{
  "model": "self-supervised audio encoder (BEST-RQ)",
  "dataset": "synthesized solo parts of chorales (CocoChorales)",
  "train_examples": 39062,
  "codebook_size": 256,
  "mask_prob": 0.08,
  "layers": 16,
  "positions": "sincos",
  "optimizer": "soap",
  "lr": 0.0018
}
Rows from block 12 of a small self-supervised audio encoder (BEST-RQ), named by matrix and row number. Rows with one number belong to one neuron. Each number is 200 + 40 x the weight over its row's rms, rounded and kept within 0 to 999. All counts start at 0.
After each neuron's rows are labels from the 100 clips, of 14976, where the neuron reaches its highest value: "lies over" is the class under the peak. Only what is clearly more common there than usual is listed. The data: synthesized solo parts of chorales (CocoChorales).
# fc1: MLP up (model.blocks.12.mlp.fc1.weight, 640x160), inputs 0-159
# fc2: MLP down (model.blocks.12.mlp.fc2.weight, 160x640, transposed), outputs 0-159

fc1.608,205,226,281,248,214,181,179,130,168,207,270,177,167,183,233,220,157,196,222,183,238,202,248,211,136,169,181,183,130,239,253,180,190,152,170,258,243,205,223,110,215,175,157,236,169,214,213,204,243,177,160,253,242,190,209,210,164,295,198,181,230,112,215,172,220,219,207,253,243,191,113,168,187,164,86,144,213,222,222,228,220,270,157,226,223,236,159,229,165,186,210,207,190,216,188,232,174,263,154,172,177,195,233,186,252,204,163,141,187,243,202,264,257,189,176,197,237,226,147,236,217,219,268,167,185,148,228,186,194,206,79,172,243,208,183,160,200,257,83,222,199,233,199,210,231,176,132,224,150,281,178,181,190,206,231,136,193,170,187,136
fc2.608,196,195,99,211,200,234,212,243,187,258,217,272,208,204,174,227,183,176,194,197,208,229,99,236,200,177,245,176,136,174,193,191,203,186,240,218,138,204,211,116,212,297,230,174,195,326,195,190,180,205,209,285,223,161,203,213,236,233,220,244,158,315,229,259,246,194,157,191,276,202,220,151,188,189,136,216,172,131,172,162,221,251,158,201,225,213,147,247,224,151,205,183,219,189,189,239,273,191,173,185,223,115,174,181,191,207,166,182,192,201,169,240,196,190,212,158,230,239,131,116,215,203,189,217,133,178,266,228,245,168,234,237,191,147,236,241,206,209,214,180,217,175,253,196,120,247,171,171,264,204,280,189,222,208,175,248,196,229,138,139
lies over: D5; E5

fc1.101,281,183,141,205,172,194,221,187,144,187,190,214,183,210,149,197,201,235,203,193,222,241,194,128,148,188,235,233,107,267,244,153,251,212,130,222,206,219,225,119,196,224,221,154,240,187,171,181,144,276,137,174,159,172,253,283,217,270,224,203,226,148,198,165,204,183,144,176,239,215,252,269,217,212,144,209,235,197,160,176,233,237,195,192,209,228,171,215,175,229,229,224,171,246,221,203,241,209,213,292,151,196,217,236,241,264,218,189,237,222,183,159,173,249,233,115,224,246,157,219,142,175,141,181,183,173,153,192,222,112,257,265,151,283,169,184,186,165,118,247,188,241,235,252,171,155,180,206,211,167,205,218,289,182,268,237,205,226,160,158
fc2.101,222,156,292,185,179,213,178,163,180,219,187,223,211,184,167,173,211,154,232,154,267,242,208,207,224,194,137,230,124,276,250,172,115,186,178,199,258,125,193,231,201,193,150,152,244,215,164,91,185,216,202,158,235,178,302,99,140,190,224,186,202,156,206,224,96,240,243,240,229,176,259,196,178,226,158,228,149,219,154,178,162,248,187,169,231,200,284,137,169,188,112,212,181,155,180,133,211,240,163,219,262,178,232,181,199,247,247,262,200,233,205,142,243,168,166,243,220,189,215,186,191,177,186,183,165,232,232,247,180,195,190,230,137,217,130,122,117,220,196,189,181,136,173,194,196,184,241,202,178,200,165,182,207,207,249,223,190,173,178,169
lies over: A#5

fc1.496,180,212,201,259,235,208,210,142,236,179,197,188,197,200,170,216,225,158,237,203,237,167,281,220,260,159,161,182,210,262,124,155,179,175,209,203,196,184,230,197,112,212,247,256,179,232,170,168,188,235,198,252,163,172,206,175,245,243,152,249,217,198,228,200,204,290,243,115,124,232,236,169,126,220,263,237,202,149,165,219,211,240,213,184,175,285,218,194,184,244,182,170,219,158,314,157,183,194,230,202,227,181,183,184,138,116,156,213,163,176,161,223,250,213,191,295,126,198,257,217,188,229,253,215,171,153,290,185,165,308,191,160,175,186,207,183,249,312,163,236,259,188,146,166,186,186,231,248,228,192,178,211,215,206,199,195,220,180,198,181
fc2.496,120,251,190,186,185,155,284,191,221,226,105,224,212,174,200,228,236,235,156,170,264,250,189,195,172,208,216,191,224,195,234,178,151,129,134,224,219,272,196,222,246,183,138,213,179,134,243,168,192,149,173,207,260,178,218,314,183,243,151,289,203,166,183,160,236,215,215,227,234,218,204,176,171,222,229,209,184,223,289,227,253,218,152,209,129,188,188,246,308,149,230,181,172,226,202,192,203,264,132,207,203,146,174,150,263,230,237,142,191,210,144,211,159,238,178,179,181,261,213,211,173,207,205,219,152,170,226,193,237,153,116,234,132,222,175,227,192,123,175,179,211,243,241,198,211,135,205,191,157,267,174,158,166,203,234,196,224,211,113,183
lies over: E5

fc1.639,121,114,161,199,283,203,210,167,302,244,194,240,180,234,208,204,170,137,267,218,167,142,189,154,243,227,207,226,162,122,233,249,164,247,269,185,253,230,218,188,199,193,216,254,215,234,202,201,226,157,203,200,160,217,125,201,207,158,137,207,194,167,257,194,285,115,194,187,222,211,185,195,171,209,184,155,179,173,185,184,268,210,198,235,213,168,142,228,221,197,162,154,276,227,263,171,193,174,229,218,168,179,174,203,169,159,202,243,126,194,197,111,227,168,225,184,197,230,236,194,170,290,200,165,263,76,277,147,157,193,129,204,216,106,234,174,200,207,178,183,244,170,194,133,173,188,221,204,220,189,186,174,160,167,162,163,187,174,240,199
fc2.639,188,145,214,175,201,235,211,180,281,245,267,232,273,204,112,211,145,243,181,204,244,178,211,257,151,242,238,210,205,234,233,287,319,214,202,239,162,210,156,196,232,223,217,159,162,156,197,186,151,179,194,143,87,190,270,184,153,247,168,160,207,233,208,284,232,254,240,245,176,222,204,186,212,191,232,188,282,179,161,209,235,219,202,215,203,188,185,206,159,215,195,178,210,228,218,164,183,219,180,193,180,229,201,193,239,177,199,136,211,87,233,188,142,261,229,176,192,223,145,186,285,231,218,201,182,273,191,160,185,152,176,238,178,231,203,246,253,151,250,219,173,181,221,194,255,162,178,126,118,215,207,187,176,222,140,189,265,213,176,108
lies over: D5; silence

fc1.172,204,230,195,239,181,205,218,174,220,233,191,241,192,223,138,195,211,192,209,207,158,205,268,194,240,229,188,229,216,195,246,198,150,190,113,218,192,248,133,110,268,151,109,172,139,239,207,221,118,284,134,278,111,140,206,210,276,152,168,191,174,166,212,202,140,265,147,231,161,292,191,167,201,164,251,209,174,206,210,191,222,176,179,218,289,165,244,191,208,165,189,145,192,224,181,239,147,134,190,234,189,175,210,234,175,136,150,213,218,191,178,230,189,193,233,184,226,273,275,206,199,124,180,172,256,250,154,188,133,216,194,182,250,136,153,197,126,233,200,190,206,170,246,209,224,223,216,223,261,150,204,167,241,194,183,271,173,233,208,231
fc2.172,205,224,228,212,194,157,180,221,177,176,203,221,220,234,181,209,213,189,199,214,182,227,159,249,201,255,257,235,203,257,172,262,133,196,251,139,235,258,234,198,177,146,251,218,201,158,276,189,256,127,222,194,235,258,233,207,177,240,152,234,190,185,205,183,174,155,130,160,169,271,180,254,134,194,252,127,219,178,125,188,149,170,196,195,171,163,184,192,238,289,64,160,217,150,173,224,199,232,152,215,152,180,162,162,212,224,283,206,241,137,224,173,140,201,245,311,243,208,184,255,173,233,211,239,193,221,287,141,220,169,164,240,224,180,184,238,255,189,256,189,264,239,165,264,180,158,216,173,153,171,218,166,208,238,193,208,218,213,185,243
lies over: silence

fc1.343,217,202,195,186,216,217,165,244,207,227,257,195,160,173,178,160,226,163,252,150,139,214,196,207,213,197,149,235,279,256,178,127,252,208,197,241,174,231,141,296,233,209,177,180,192,175,161,163,242,159,205,165,187,267,166,233,201,151,328,223,247,220,211,257,160,157,194,254,139,144,234,139,227,225,152,219,216,215,201,159,256,149,206,195,253,169,317,241,166,103,177,160,196,117,218,208,163,155,216,223,197,233,132,238,224,235,207,228,248,267,136,169,139,162,174,171,220,219,244,127,190,184,150,225,229,230,216,193,255,246,244,189,214,198,170,208,234,196,157,221,179,250,200,154,204,152,181,199,186,130,131,176,202,174,228,198,232,257,176,186
fc2.343,226,160,171,183,180,188,167,205,168,157,175,192,239,161,153,249,146,176,200,186,206,167,200,249,237,194,184,253,149,140,217,261,210,219,177,273,177,204,232,220,205,221,269,188,188,178,151,230,231,179,215,108,223,146,223,189,153,244,165,142,173,193,186,161,149,188,236,293,236,222,172,194,163,96,155,186,198,219,180,122,73,204,162,177,162,232,198,226,194,196,233,215,203,218,169,267,146,197,159,150,244,164,250,147,242,85,160,134,172,143,277,250,168,224,174,194,169,281,217,225,235,233,223,182,255,180,145,223,229,94,201,191,160,212,201,161,201,108,231,171,225,206,249,176,240,177,209,164,197,203,227,232,217,197,136,201,203,189,223,204
lies over: silence; C#5

fc1.140,201,206,188,206,165,156,203,225,191,197,177,169,113,152,187,269,231,148,147,212,166,177,249,152,177,173,182,239,244,174,203,129,186,219,269,222,252,167,161,195,207,220,266,247,122,188,158,227,218,190,214,211,248,207,231,212,248,122,176,47,216,248,217,275,142,298,161,220,245,214,192,153,198,238,147,169,209,260,181,168,213,220,179,213,185,211,254,200,131,207,172,197,188,198,191,204,194,180,134,147,177,85,139,235,234,190,211,174,156,212,188,186,175,168,270,196,176,249,193,162,177,246,213,252,275,199,190,214,113,135,245,186,231,139,204,160,262,223,193,203,163,196,194,220,205,165,194,253,209,174,184,218,269,180,179,239,203,219,285,194
fc2.140,210,207,197,219,240,228,189,180,198,225,161,240,159,166,284,219,201,201,187,194,227,241,241,181,174,199,175,186,151,166,208,186,142,182,220,216,180,301,196,183,254,239,191,222,150,149,178,242,222,236,250,265,216,253,185,193,144,284,171,222,214,115,199,173,264,141,150,228,254,220,184,207,219,164,245,146,184,179,195,191,151,171,244,266,217,189,158,138,239,196,230,204,225,190,217,101,202,172,230,175,184,193,147,156,219,273,262,216,235,113,159,166,180,197,142,186,198,228,172,173,132,221,200,141,139,164,127,142,172,188,184,253,240,154,198,173,203,240,132,231,187,166,264,266,193,268,165,152,128,288,180,125,247,175,202,233,244,237,175,163
lies over: D5

fc1.130,169,204,215,231,255,174,235,207,207,202,241,223,252,212,175,245,213,216,226,195,199,180,176,191,154,169,139,180,233,170,194,175,196,171,217,270,197,177,206,167,281,196,213,242,256,176,271,235,244,278,198,154,166,182,196,180,228,204,235,187,189,79,224,166,213,248,246,151,143,100,162,236,190,172,231,174,222,166,246,258,251,132,257,185,169,205,247,197,239,223,175,226,250,237,172,242,228,265,143,204,208,198,147,171,235,217,214,186,142,271,218,139,217,130,201,127,129,185,238,196,215,187,270,218,228,139,215,172,237,284,256,116,181,217,79,232,268,190,176,207,234,228,214,174,135,208,150,175,199,215,225,222,196,170,127,226,197,165,202,233
fc2.130,218,188,205,171,236,128,250,193,175,213,203,220,193,208,194,174,170,181,171,166,266,204,167,192,203,200,187,231,234,205,269,177,180,237,186,178,190,212,264,257,199,133,170,150,140,158,183,231,211,182,229,244,218,212,322,232,174,154,200,210,229,224,268,269,233,153,224,196,225,260,192,187,204,235,116,198,234,256,221,146,223,180,259,160,240,187,233,199,210,240,168,231,215,204,210,212,250,228,197,176,91,134,217,274,214,253,196,251,205,197,280,240,142,247,133,149,212,215,221,271,172,239,222,89,191,173,275,232,233,194,218,220,157,220,177,250,159,258,209,208,245,243,146,146,209,214,130,229,171,209,268,159,144,181,231,239,258,195,276,237
lies over: D5; G#5

fc1.350,218,212,218,141,249,215,163,150,212,243,212,204,164,208,120,164,267,168,246,255,194,155,157,211,248,196,237,277,209,287,253,184,267,232,238,183,158,196,220,172,143,209,204,213,209,227,181,223,158,176,272,213,253,227,182,135,231,256,150,167,217,116,236,267,145,227,211,166,220,195,200,137,227,224,233,94,266,150,202,152,223,198,171,221,220,190,187,228,223,127,136,154,218,182,185,172,187,156,218,223,189,132,229,126,166,233,173,141,150,191,217,227,198,214,214,80,267,176,202,206,137,206,188,182,206,197,238,244,188,197,200,219,204,205,188,164,176,223,145,182,223,196,291,253,243,120,234,168,178,175,169,144,253,157,250,166,223,227,250,218
fc2.350,194,176,217,184,235,153,178,192,184,186,213,193,63,231,197,252,219,221,240,224,179,179,216,233,119,238,246,158,150,220,168,213,187,214,171,122,227,146,228,185,215,175,163,138,189,186,177,257,206,241,217,201,175,260,207,129,133,194,216,174,260,211,135,231,149,181,198,204,153,213,174,253,230,285,142,167,201,170,112,160,216,182,161,225,163,113,191,143,123,203,150,262,214,153,238,251,156,139,213,285,208,255,214,159,195,250,172,189,257,173,229,165,169,273,162,222,278,257,194,191,197,189,200,234,267,165,223,210,182,188,246,203,170,170,197,211,164,191,229,198,250,167,208,221,158,244,254,220,168,167,271,136,246,190,257,193,135,175,224,190
lies over: A#5

fc1.503,214,199,165,187,164,178,168,201,188,270,278,179,215,209,192,114,211,118,291,123,191,145,207,209,221,238,119,181,173,262,202,173,305,167,180,200,151,183,222,258,153,189,202,243,253,227,211,229,159,191,269,235,271,187,197,280,230,153,219,219,229,239,203,204,224,238,214,262,147,271,197,146,184,162,264,157,174,214,171,172,190,205,243,199,228,197,225,229,272,212,205,191,159,234,264,182,215,145,171,277,221,240,246,313,156,222,214,189,197,176,177,188,250,262,212,237,164,174,181,215,139,229,250,217,148,180,172,178,186,182,132,156,221,207,192,184,244,207,201,165,184,236,273,184,219,250,192,247,200,230,232,238,211,182,200,135,146,112,209,244
fc2.503,142,241,181,242,227,220,168,224,212,165,146,186,197,219,168,164,218,209,205,181,120,204,176,170,120,198,216,166,240,199,268,280,193,214,209,183,218,183,188,289,184,171,177,199,196,194,242,219,214,224,265,190,202,165,272,135,198,147,192,198,280,226,221,146,277,130,227,181,174,195,165,147,173,234,191,170,175,232,257,190,181,216,238,194,189,121,266,231,249,231,184,270,231,152,198,241,223,233,249,144,214,159,221,289,173,156,233,163,105,234,205,211,208,229,257,129,217,182,188,173,201,171,232,135,133,181,119,215,250,227,241,220,209,167,125,213,203,193,185,231,119,206,264,205,207,213,199,261,216,237,169,176,148,228,314,153,209,142,232,181
lies over: A4

fc1.512,133,210,130,155,223,179,206,317,256,179,239,223,237,81,195,225,203,183,224,180,219,241,204,207,199,261,142,226,181,152,288,147,230,250,215,186,241,167,197,172,171,226,199,194,198,304,183,232,174,223,134,168,173,238,225,235,237,224,165,245,231,209,202,218,172,169,165,143,137,225,155,212,252,202,261,217,240,208,206,149,231,190,211,180,233,219,280,247,256,105,226,186,131,170,235,221,156,179,144,203,248,247,198,213,212,166,159,269,145,231,228,193,218,180,257,170,218,193,201,183,226,242,181,201,272,225,249,197,163,189,225,209,96,179,210,178,287,263,173,147,214,203,188,195,203,248,178,149,228,181,155,161,152,204,224,173,181,166,247,147
fc2.512,247,206,133,207,203,196,174,215,192,229,260,124,245,287,281,230,224,245,141,184,202,179,235,133,236,223,235,240,224,154,194,193,122,126,164,199,211,272,217,195,254,199,238,247,195,245,184,235,156,163,213,241,184,116,161,277,191,154,189,166,166,137,215,239,256,181,136,214,135,249,213,196,178,199,234,181,161,194,160,200,176,261,188,201,190,206,282,190,146,195,132,250,164,168,259,194,159,226,194,198,226,267,202,172,169,201,182,131,225,203,152,143,252,182,212,180,184,212,151,175,117,201,265,280,186,215,232,278,184,230,140,182,268,153,111,177,210,215,207,208,188,205,218,217,156,215,189,153,191,286,226,182,156,137,181,181,206,221,211,178
lies over: E5; F4

fc1.363,180,210,228,112,187,155,212,199,224,222,143,157,154,154,179,197,273,195,145,171,195,247,100,194,152,158,160,127,173,186,163,115,147,223,192,251,188,247,175,155,228,239,216,196,159,175,220,198,200,205,196,253,332,255,206,215,176,165,187,174,266,166,223,195,202,261,265,188,241,242,185,199,210,225,136,193,193,190,252,148,176,206,203,179,225,195,147,191,189,292,172,186,191,137,206,185,156,225,159,233,205,257,207,211,232,167,200,204,174,128,146,241,219,201,236,191,275,141,193,232,246,114,211,189,199,227,240,224,214,156,193,148,179,210,184,197,236,271,128,183,135,258,225,207,166,204,235,150,218,186,165,175,164,117,201,116,138,255,228,177
fc2.363,190,212,231,174,119,188,227,187,178,161,178,173,213,258,175,146,247,168,188,222,233,189,191,286,183,234,206,215,116,265,183,212,199,172,129,195,169,278,187,140,178,216,203,122,238,327,171,171,188,221,230,166,203,251,207,267,262,187,230,229,192,121,222,127,189,255,207,163,219,253,235,212,202,206,247,201,184,138,232,238,200,149,273,299,192,189,152,191,156,259,198,231,215,182,208,219,243,223,134,144,185,164,202,259,179,272,213,172,268,242,172,111,258,236,209,218,192,232,162,239,164,197,260,231,153,210,254,132,177,173,228,217,201,196,174,124,171,169,211,202,263,169,194,237,241,162,157,174,212,221,229,198,217,157,203,258,165,239,175,205
lies over: D5

fc1.188,170,145,212,231,180,186,193,191,247,241,216,224,178,277,175,202,209,217,199,252,186,159,196,161,193,131,184,153,216,201,177,135,197,179,166,241,226,271,182,167,166,243,292,191,165,208,241,141,198,212,223,111,175,218,221,249,285,208,277,226,201,188,228,149,287,241,168,140,177,215,140,246,210,182,294,236,209,199,198,265,217,213,154,157,200,180,191,153,146,152,228,274,188,184,224,181,233,222,172,165,142,159,176,193,201,148,207,214,200,314,185,152,186,250,101,204,160,205,203,214,179,202,221,148,151,146,219,194,264,176,180,150,83,192,232,167,157,254,218,183,200,223,161,227,245,228,190,237,148,295,200,155,224,207,213,251,214,218,232,206
fc2.188,188,206,238,209,272,173,205,227,192,248,176,139,158,185,192,169,221,208,173,133,189,145,192,179,188,183,212,195,170,211,200,174,129,211,178,200,180,163,187,218,190,229,213,253,111,168,236,175,253,252,230,129,177,179,122,214,251,134,118,170,200,168,158,226,197,224,102,165,188,266,237,130,180,245,178,188,233,252,171,206,201,184,176,213,252,195,207,168,191,141,228,166,167,155,180,279,227,280,148,219,203,241,181,177,203,139,155,155,262,245,241,240,181,159,255,145,255,149,126,257,180,228,133,212,257,154,222,163,254,141,207,237,171,179,277,253,233,230,186,189,218,255,233,184,131,229,184,127,234,239,223,214,154,125,227,208,239,230,166,175
lies over: A4

fc1.128,269,152,194,207,241,123,164,242,261,186,265,198,193,329,263,184,164,176,156,111,226,185,146,152,166,168,148,125,174,178,269,197,187,128,155,208,240,222,183,220,235,166,210,217,178,191,291,211,189,167,183,228,242,138,208,207,240,259,198,157,169,193,183,165,184,160,211,223,182,224,198,179,231,290,192,179,235,266,191,155,239,168,197,238,199,269,211,165,227,140,196,227,188,134,181,179,188,139,194,194,277,204,191,195,178,208,169,177,258,231,205,201,232,196,173,129,148,222,226,247,217,173,172,225,180,168,212,236,290,219,166,119,232,197,237,183,242,248,203,200,282,222,194,283,196,190,150,168,235,253,265,189,236,147,228,209,235,148,230,211
fc2.128,194,219,162,181,221,206,207,153,127,275,156,214,149,117,127,189,220,81,205,199,201,223,231,261,175,210,264,208,168,193,121,223,170,246,239,199,174,145,262,172,162,262,195,253,224,225,205,162,240,187,150,206,198,172,192,105,178,186,174,278,217,271,169,185,185,163,176,185,203,175,203,195,163,234,250,173,148,174,207,230,221,188,142,205,152,218,256,175,173,260,161,120,115,257,216,240,178,150,217,169,224,193,206,192,212,164,247,214,140,190,185,223,198,202,213,191,203,190,127,164,222,136,232,218,189,182,113,178,220,207,190,192,152,294,114,191,123,198,240,251,155,200,157,178,215,255,147,199,225,206,221,123,177,220,252,160,181,228,151,185
lies over: D5

fc1.22,178,175,178,224,198,224,191,249,203,233,184,159,170,214,197,209,201,164,210,207,195,217,204,231,227,171,196,191,223,272,127,202,208,182,261,233,228,243,168,260,197,182,135,220,242,230,204,175,244,227,215,198,229,192,194,212,189,136,197,183,212,130,300,208,191,252,159,288,146,292,185,149,185,160,231,130,170,251,202,215,219,259,255,203,251,239,181,170,210,177,209,256,207,260,199,200,170,213,186,226,250,104,167,269,217,196,238,162,96,205,152,167,214,139,262,216,185,179,190,180,194,121,285,195,167,158,341,212,145,162,225,185,255,216,190,190,218,270,216,221,184,266,175,179,235,272,155,189,202,215,226,261,176,161,287,177,174,180,191,162
fc2.22,189,144,230,292,198,211,184,233,232,243,130,233,225,174,186,315,230,179,213,177,151,171,120,161,178,275,188,243,227,229,136,166,176,192,232,199,231,189,120,202,256,161,151,209,244,241,182,213,209,149,198,149,169,219,172,252,240,275,173,205,194,152,210,221,161,210,174,203,217,184,160,120,249,188,221,200,194,214,186,269,251,201,207,172,191,214,165,149,192,166,238,235,171,220,157,270,283,217,190,146,205,230,240,177,256,199,235,235,206,105,106,224,190,224,162,215,217,183,213,166,225,176,246,192,134,195,159,179,206,246,221,217,250,224,246,179,178,132,182,288,93,161,237,219,177,173,260,295,179,138,220,228,201,175,222,179,226,171,188,201
lies over: D5

fc1.385,155,196,144,165,205,161,257,169,263,234,283,106,206,286,219,217,180,233,198,231,153,248,194,178,186,178,174,164,193,279,200,176,206,233,185,207,180,188,185,178,158,229,118,229,231,153,218,146,203,211,218,221,208,189,155,187,172,198,166,145,190,156,152,166,122,150,126,127,240,230,193,222,195,208,222,265,156,226,285,179,193,173,212,129,194,279,265,186,211,261,163,247,214,221,161,150,165,170,155,175,252,123,175,246,230,258,169,211,241,189,193,169,202,251,164,140,188,259,155,201,207,205,248,160,190,146,164,204,209,241,240,137,243,189,254,257,257,215,164,222,271,241,207,172,191,248,220,166,143,118,259,181,187,206,229,151,201,170,244,217
fc2.385,236,196,238,209,214,283,328,235,244,185,247,200,177,127,225,199,205,149,248,190,146,175,277,201,239,206,273,194,93,241,207,213,179,142,212,227,237,185,235,118,248,233,168,251,165,234,175,166,226,141,175,200,184,165,243,199,212,201,215,212,157,147,163,210,314,233,139,147,208,234,230,245,202,233,223,210,197,207,137,99,170,208,290,230,199,233,160,219,211,188,250,185,229,167,214,239,201,176,242,237,182,204,251,185,168,204,239,244,251,245,216,209,209,206,218,196,165,243,246,208,202,197,198,220,197,172,137,195,144,105,154,214,86,242,162,203,169,201,212,139,143,189,223,236,170,218,162,169,207,160,261,177,169,172,219,219,202,159,210,194
lies over: A#5

fc1.83,172,255,116,257,250,292,182,202,215,222,219,237,201,247,240,201,251,169,208,234,208,238,147,138,189,238,220,211,239,236,146,137,107,196,184,162,206,223,198,196,221,219,140,180,168,247,210,155,193,238,216,252,150,258,264,134,195,226,230,173,160,222,170,157,242,178,239,148,195,222,200,173,227,147,204,252,258,152,227,231,204,156,182,198,216,166,266,131,191,142,205,209,223,203,220,196,246,304,246,179,184,203,158,176,172,176,193,154,219,243,217,139,217,227,207,216,174,209,267,180,237,261,121,181,211,181,183,189,125,250,187,162,171,217,90,219,278,230,176,271,143,181,149,219,158,229,141,213,157,219,227,192,180,160,242,255,152,195,259,246
fc2.83,233,227,217,172,190,169,149,195,201,151,269,240,249,211,206,166,198,307,139,193,277,143,176,127,252,183,206,229,182,182,176,144,239,122,192,215,145,196,148,166,202,205,267,167,229,221,189,196,218,119,174,185,177,160,281,232,105,233,199,129,219,161,246,138,146,195,202,264,230,149,207,198,202,189,213,203,235,195,248,195,147,145,172,162,182,233,198,198,144,201,245,172,196,244,159,255,176,213,216,202,178,112,198,170,264,160,132,259,222,145,295,186,103,182,229,192,206,202,172,109,221,208,189,243,241,235,229,226,148,235,178,177,232,216,215,188,273,231,202,246,226,236,191,195,172,174,169,271,204,202,124,218,209,166,219,186,216,200,262,212
lies over: silence

fc1.525,248,178,154,213,187,169,216,270,233,211,202,249,208,295,149,248,171,129,241,220,166,189,166,218,154,237,193,204,215,167,198,256,208,226,239,228,238,164,148,92,277,204,181,183,131,167,205,140,199,185,136,154,148,165,160,194,165,227,221,180,152,241,166,226,188,152,233,241,191,181,201,203,162,203,124,188,179,236,194,234,159,77,216,203,274,222,173,191,159,213,138,200,188,231,227,233,172,249,140,202,202,219,217,245,150,149,157,164,216,188,207,185,173,210,139,195,162,200,126,229,293,298,190,202,241,202,281,154,242,210,215,182,226,300,228,186,144,194,176,203,250,201,208,200,221,125,205,217,264,204,209,210,222,246,196,156,148,254,155,212
fc2.525,230,255,188,152,255,189,236,149,228,198,188,200,116,248,251,269,213,160,189,198,199,299,151,196,129,196,170,155,198,230,205,204,197,151,260,213,194,226,157,214,90,165,198,242,108,222,262,221,160,216,170,231,215,216,112,190,205,204,200,297,175,248,248,180,183,158,201,192,185,255,151,226,228,212,189,230,159,177,251,182,216,185,215,210,188,199,189,153,157,140,235,228,194,261,233,178,157,244,239,255,191,235,154,234,162,266,202,135,187,145,233,190,199,101,183,282,234,188,144,186,266,164,258,276,179,167,227,269,200,240,222,184,158,212,200,160,147,225,186,222,190,169,139,174,251,144,164,168,214,186,184,266,181,178,230,252,189,174,163,194
lies over: E5; F#5

fc1.390,213,141,153,219,187,242,259,190,241,265,261,151,226,182,107,181,234,178,162,232,142,198,169,219,137,198,156,264,189,206,195,185,242,201,292,226,239,218,197,189,184,161,185,223,205,180,180,260,182,207,127,200,154,122,243,229,216,199,226,184,234,230,120,151,152,214,233,221,260,155,193,216,89,158,181,194,92,238,201,264,205,147,199,174,117,163,218,187,188,190,123,186,238,188,214,219,197,271,224,230,175,267,155,190,124,209,157,178,197,198,241,221,141,228,221,237,225,208,245,213,189,218,185,179,187,186,185,152,271,127,231,160,264,225,270,211,224,169,251,191,130,177,187,213,153,206,182,177,160,200,176,233,166,226,243,150,241,122,217,242
fc2.390,196,199,191,246,182,204,177,190,272,130,172,223,157,207,222,230,201,173,210,177,165,117,228,211,251,284,178,278,200,245,215,198,165,258,145,174,155,196,252,239,139,160,241,187,218,122,157,245,224,159,164,122,143,294,182,176,166,189,204,134,136,215,211,180,170,184,201,235,247,213,183,141,144,187,143,267,203,250,216,155,139,216,174,222,171,193,161,218,252,172,273,192,263,171,275,180,111,188,172,285,200,162,235,246,159,197,213,189,231,147,220,228,215,214,164,167,182,144,208,181,110,218,159,217,227,151,201,271,156,160,264,195,236,203,163,195,179,202,182,201,260,146,179,139,207,207,189,214,201,203,227,128,240,154,259,211,157,204,243,203
lies over: A4

fc1.437,248,193,192,179,207,168,258,167,245,185,239,187,200,236,218,210,213,200,215,158,259,184,243,251,171,193,245,177,224,208,152,157,282,165,229,137,213,191,194,197,272,187,229,149,90,207,178,195,148,206,235,243,159,267,242,195,198,223,183,208,201,219,223,242,203,166,213,170,149,175,274,193,242,247,225,255,242,186,241,193,296,224,235,194,216,201,202,167,210,214,173,240,184,114,302,234,204,236,251,156,119,221,198,254,153,195,245,208,174,253,171,275,147,143,253,172,246,212,197,148,187,230,178,186,177,287,90,242,242,194,274,160,180,171,127,176,246,191,185,234,216,193,189,150,241,187,174,138,230,203,229,169,252,116,173,213,180,144,201,226
fc2.437,191,238,208,131,221,165,202,218,220,115,195,79,239,171,254,205,201,158,221,177,263,201,204,266,180,239,193,140,233,178,150,162,217,264,153,156,221,198,190,210,187,198,200,204,187,136,181,168,201,172,240,188,217,237,206,162,162,174,186,191,184,188,178,148,245,192,167,269,300,214,156,218,181,161,160,227,149,237,188,236,154,173,223,233,134,202,160,231,246,248,187,233,176,201,159,216,274,112,184,235,230,197,193,204,218,208,186,113,190,189,271,248,241,210,154,198,168,184,180,210,126,231,154,189,196,291,276,130,208,187,149,191,176,221,135,201,201,203,248,116,206,229,253,184,162,215,222,178,230,232,307,231,163,189,255,256,251,172,277,166
lies over: A#5; F5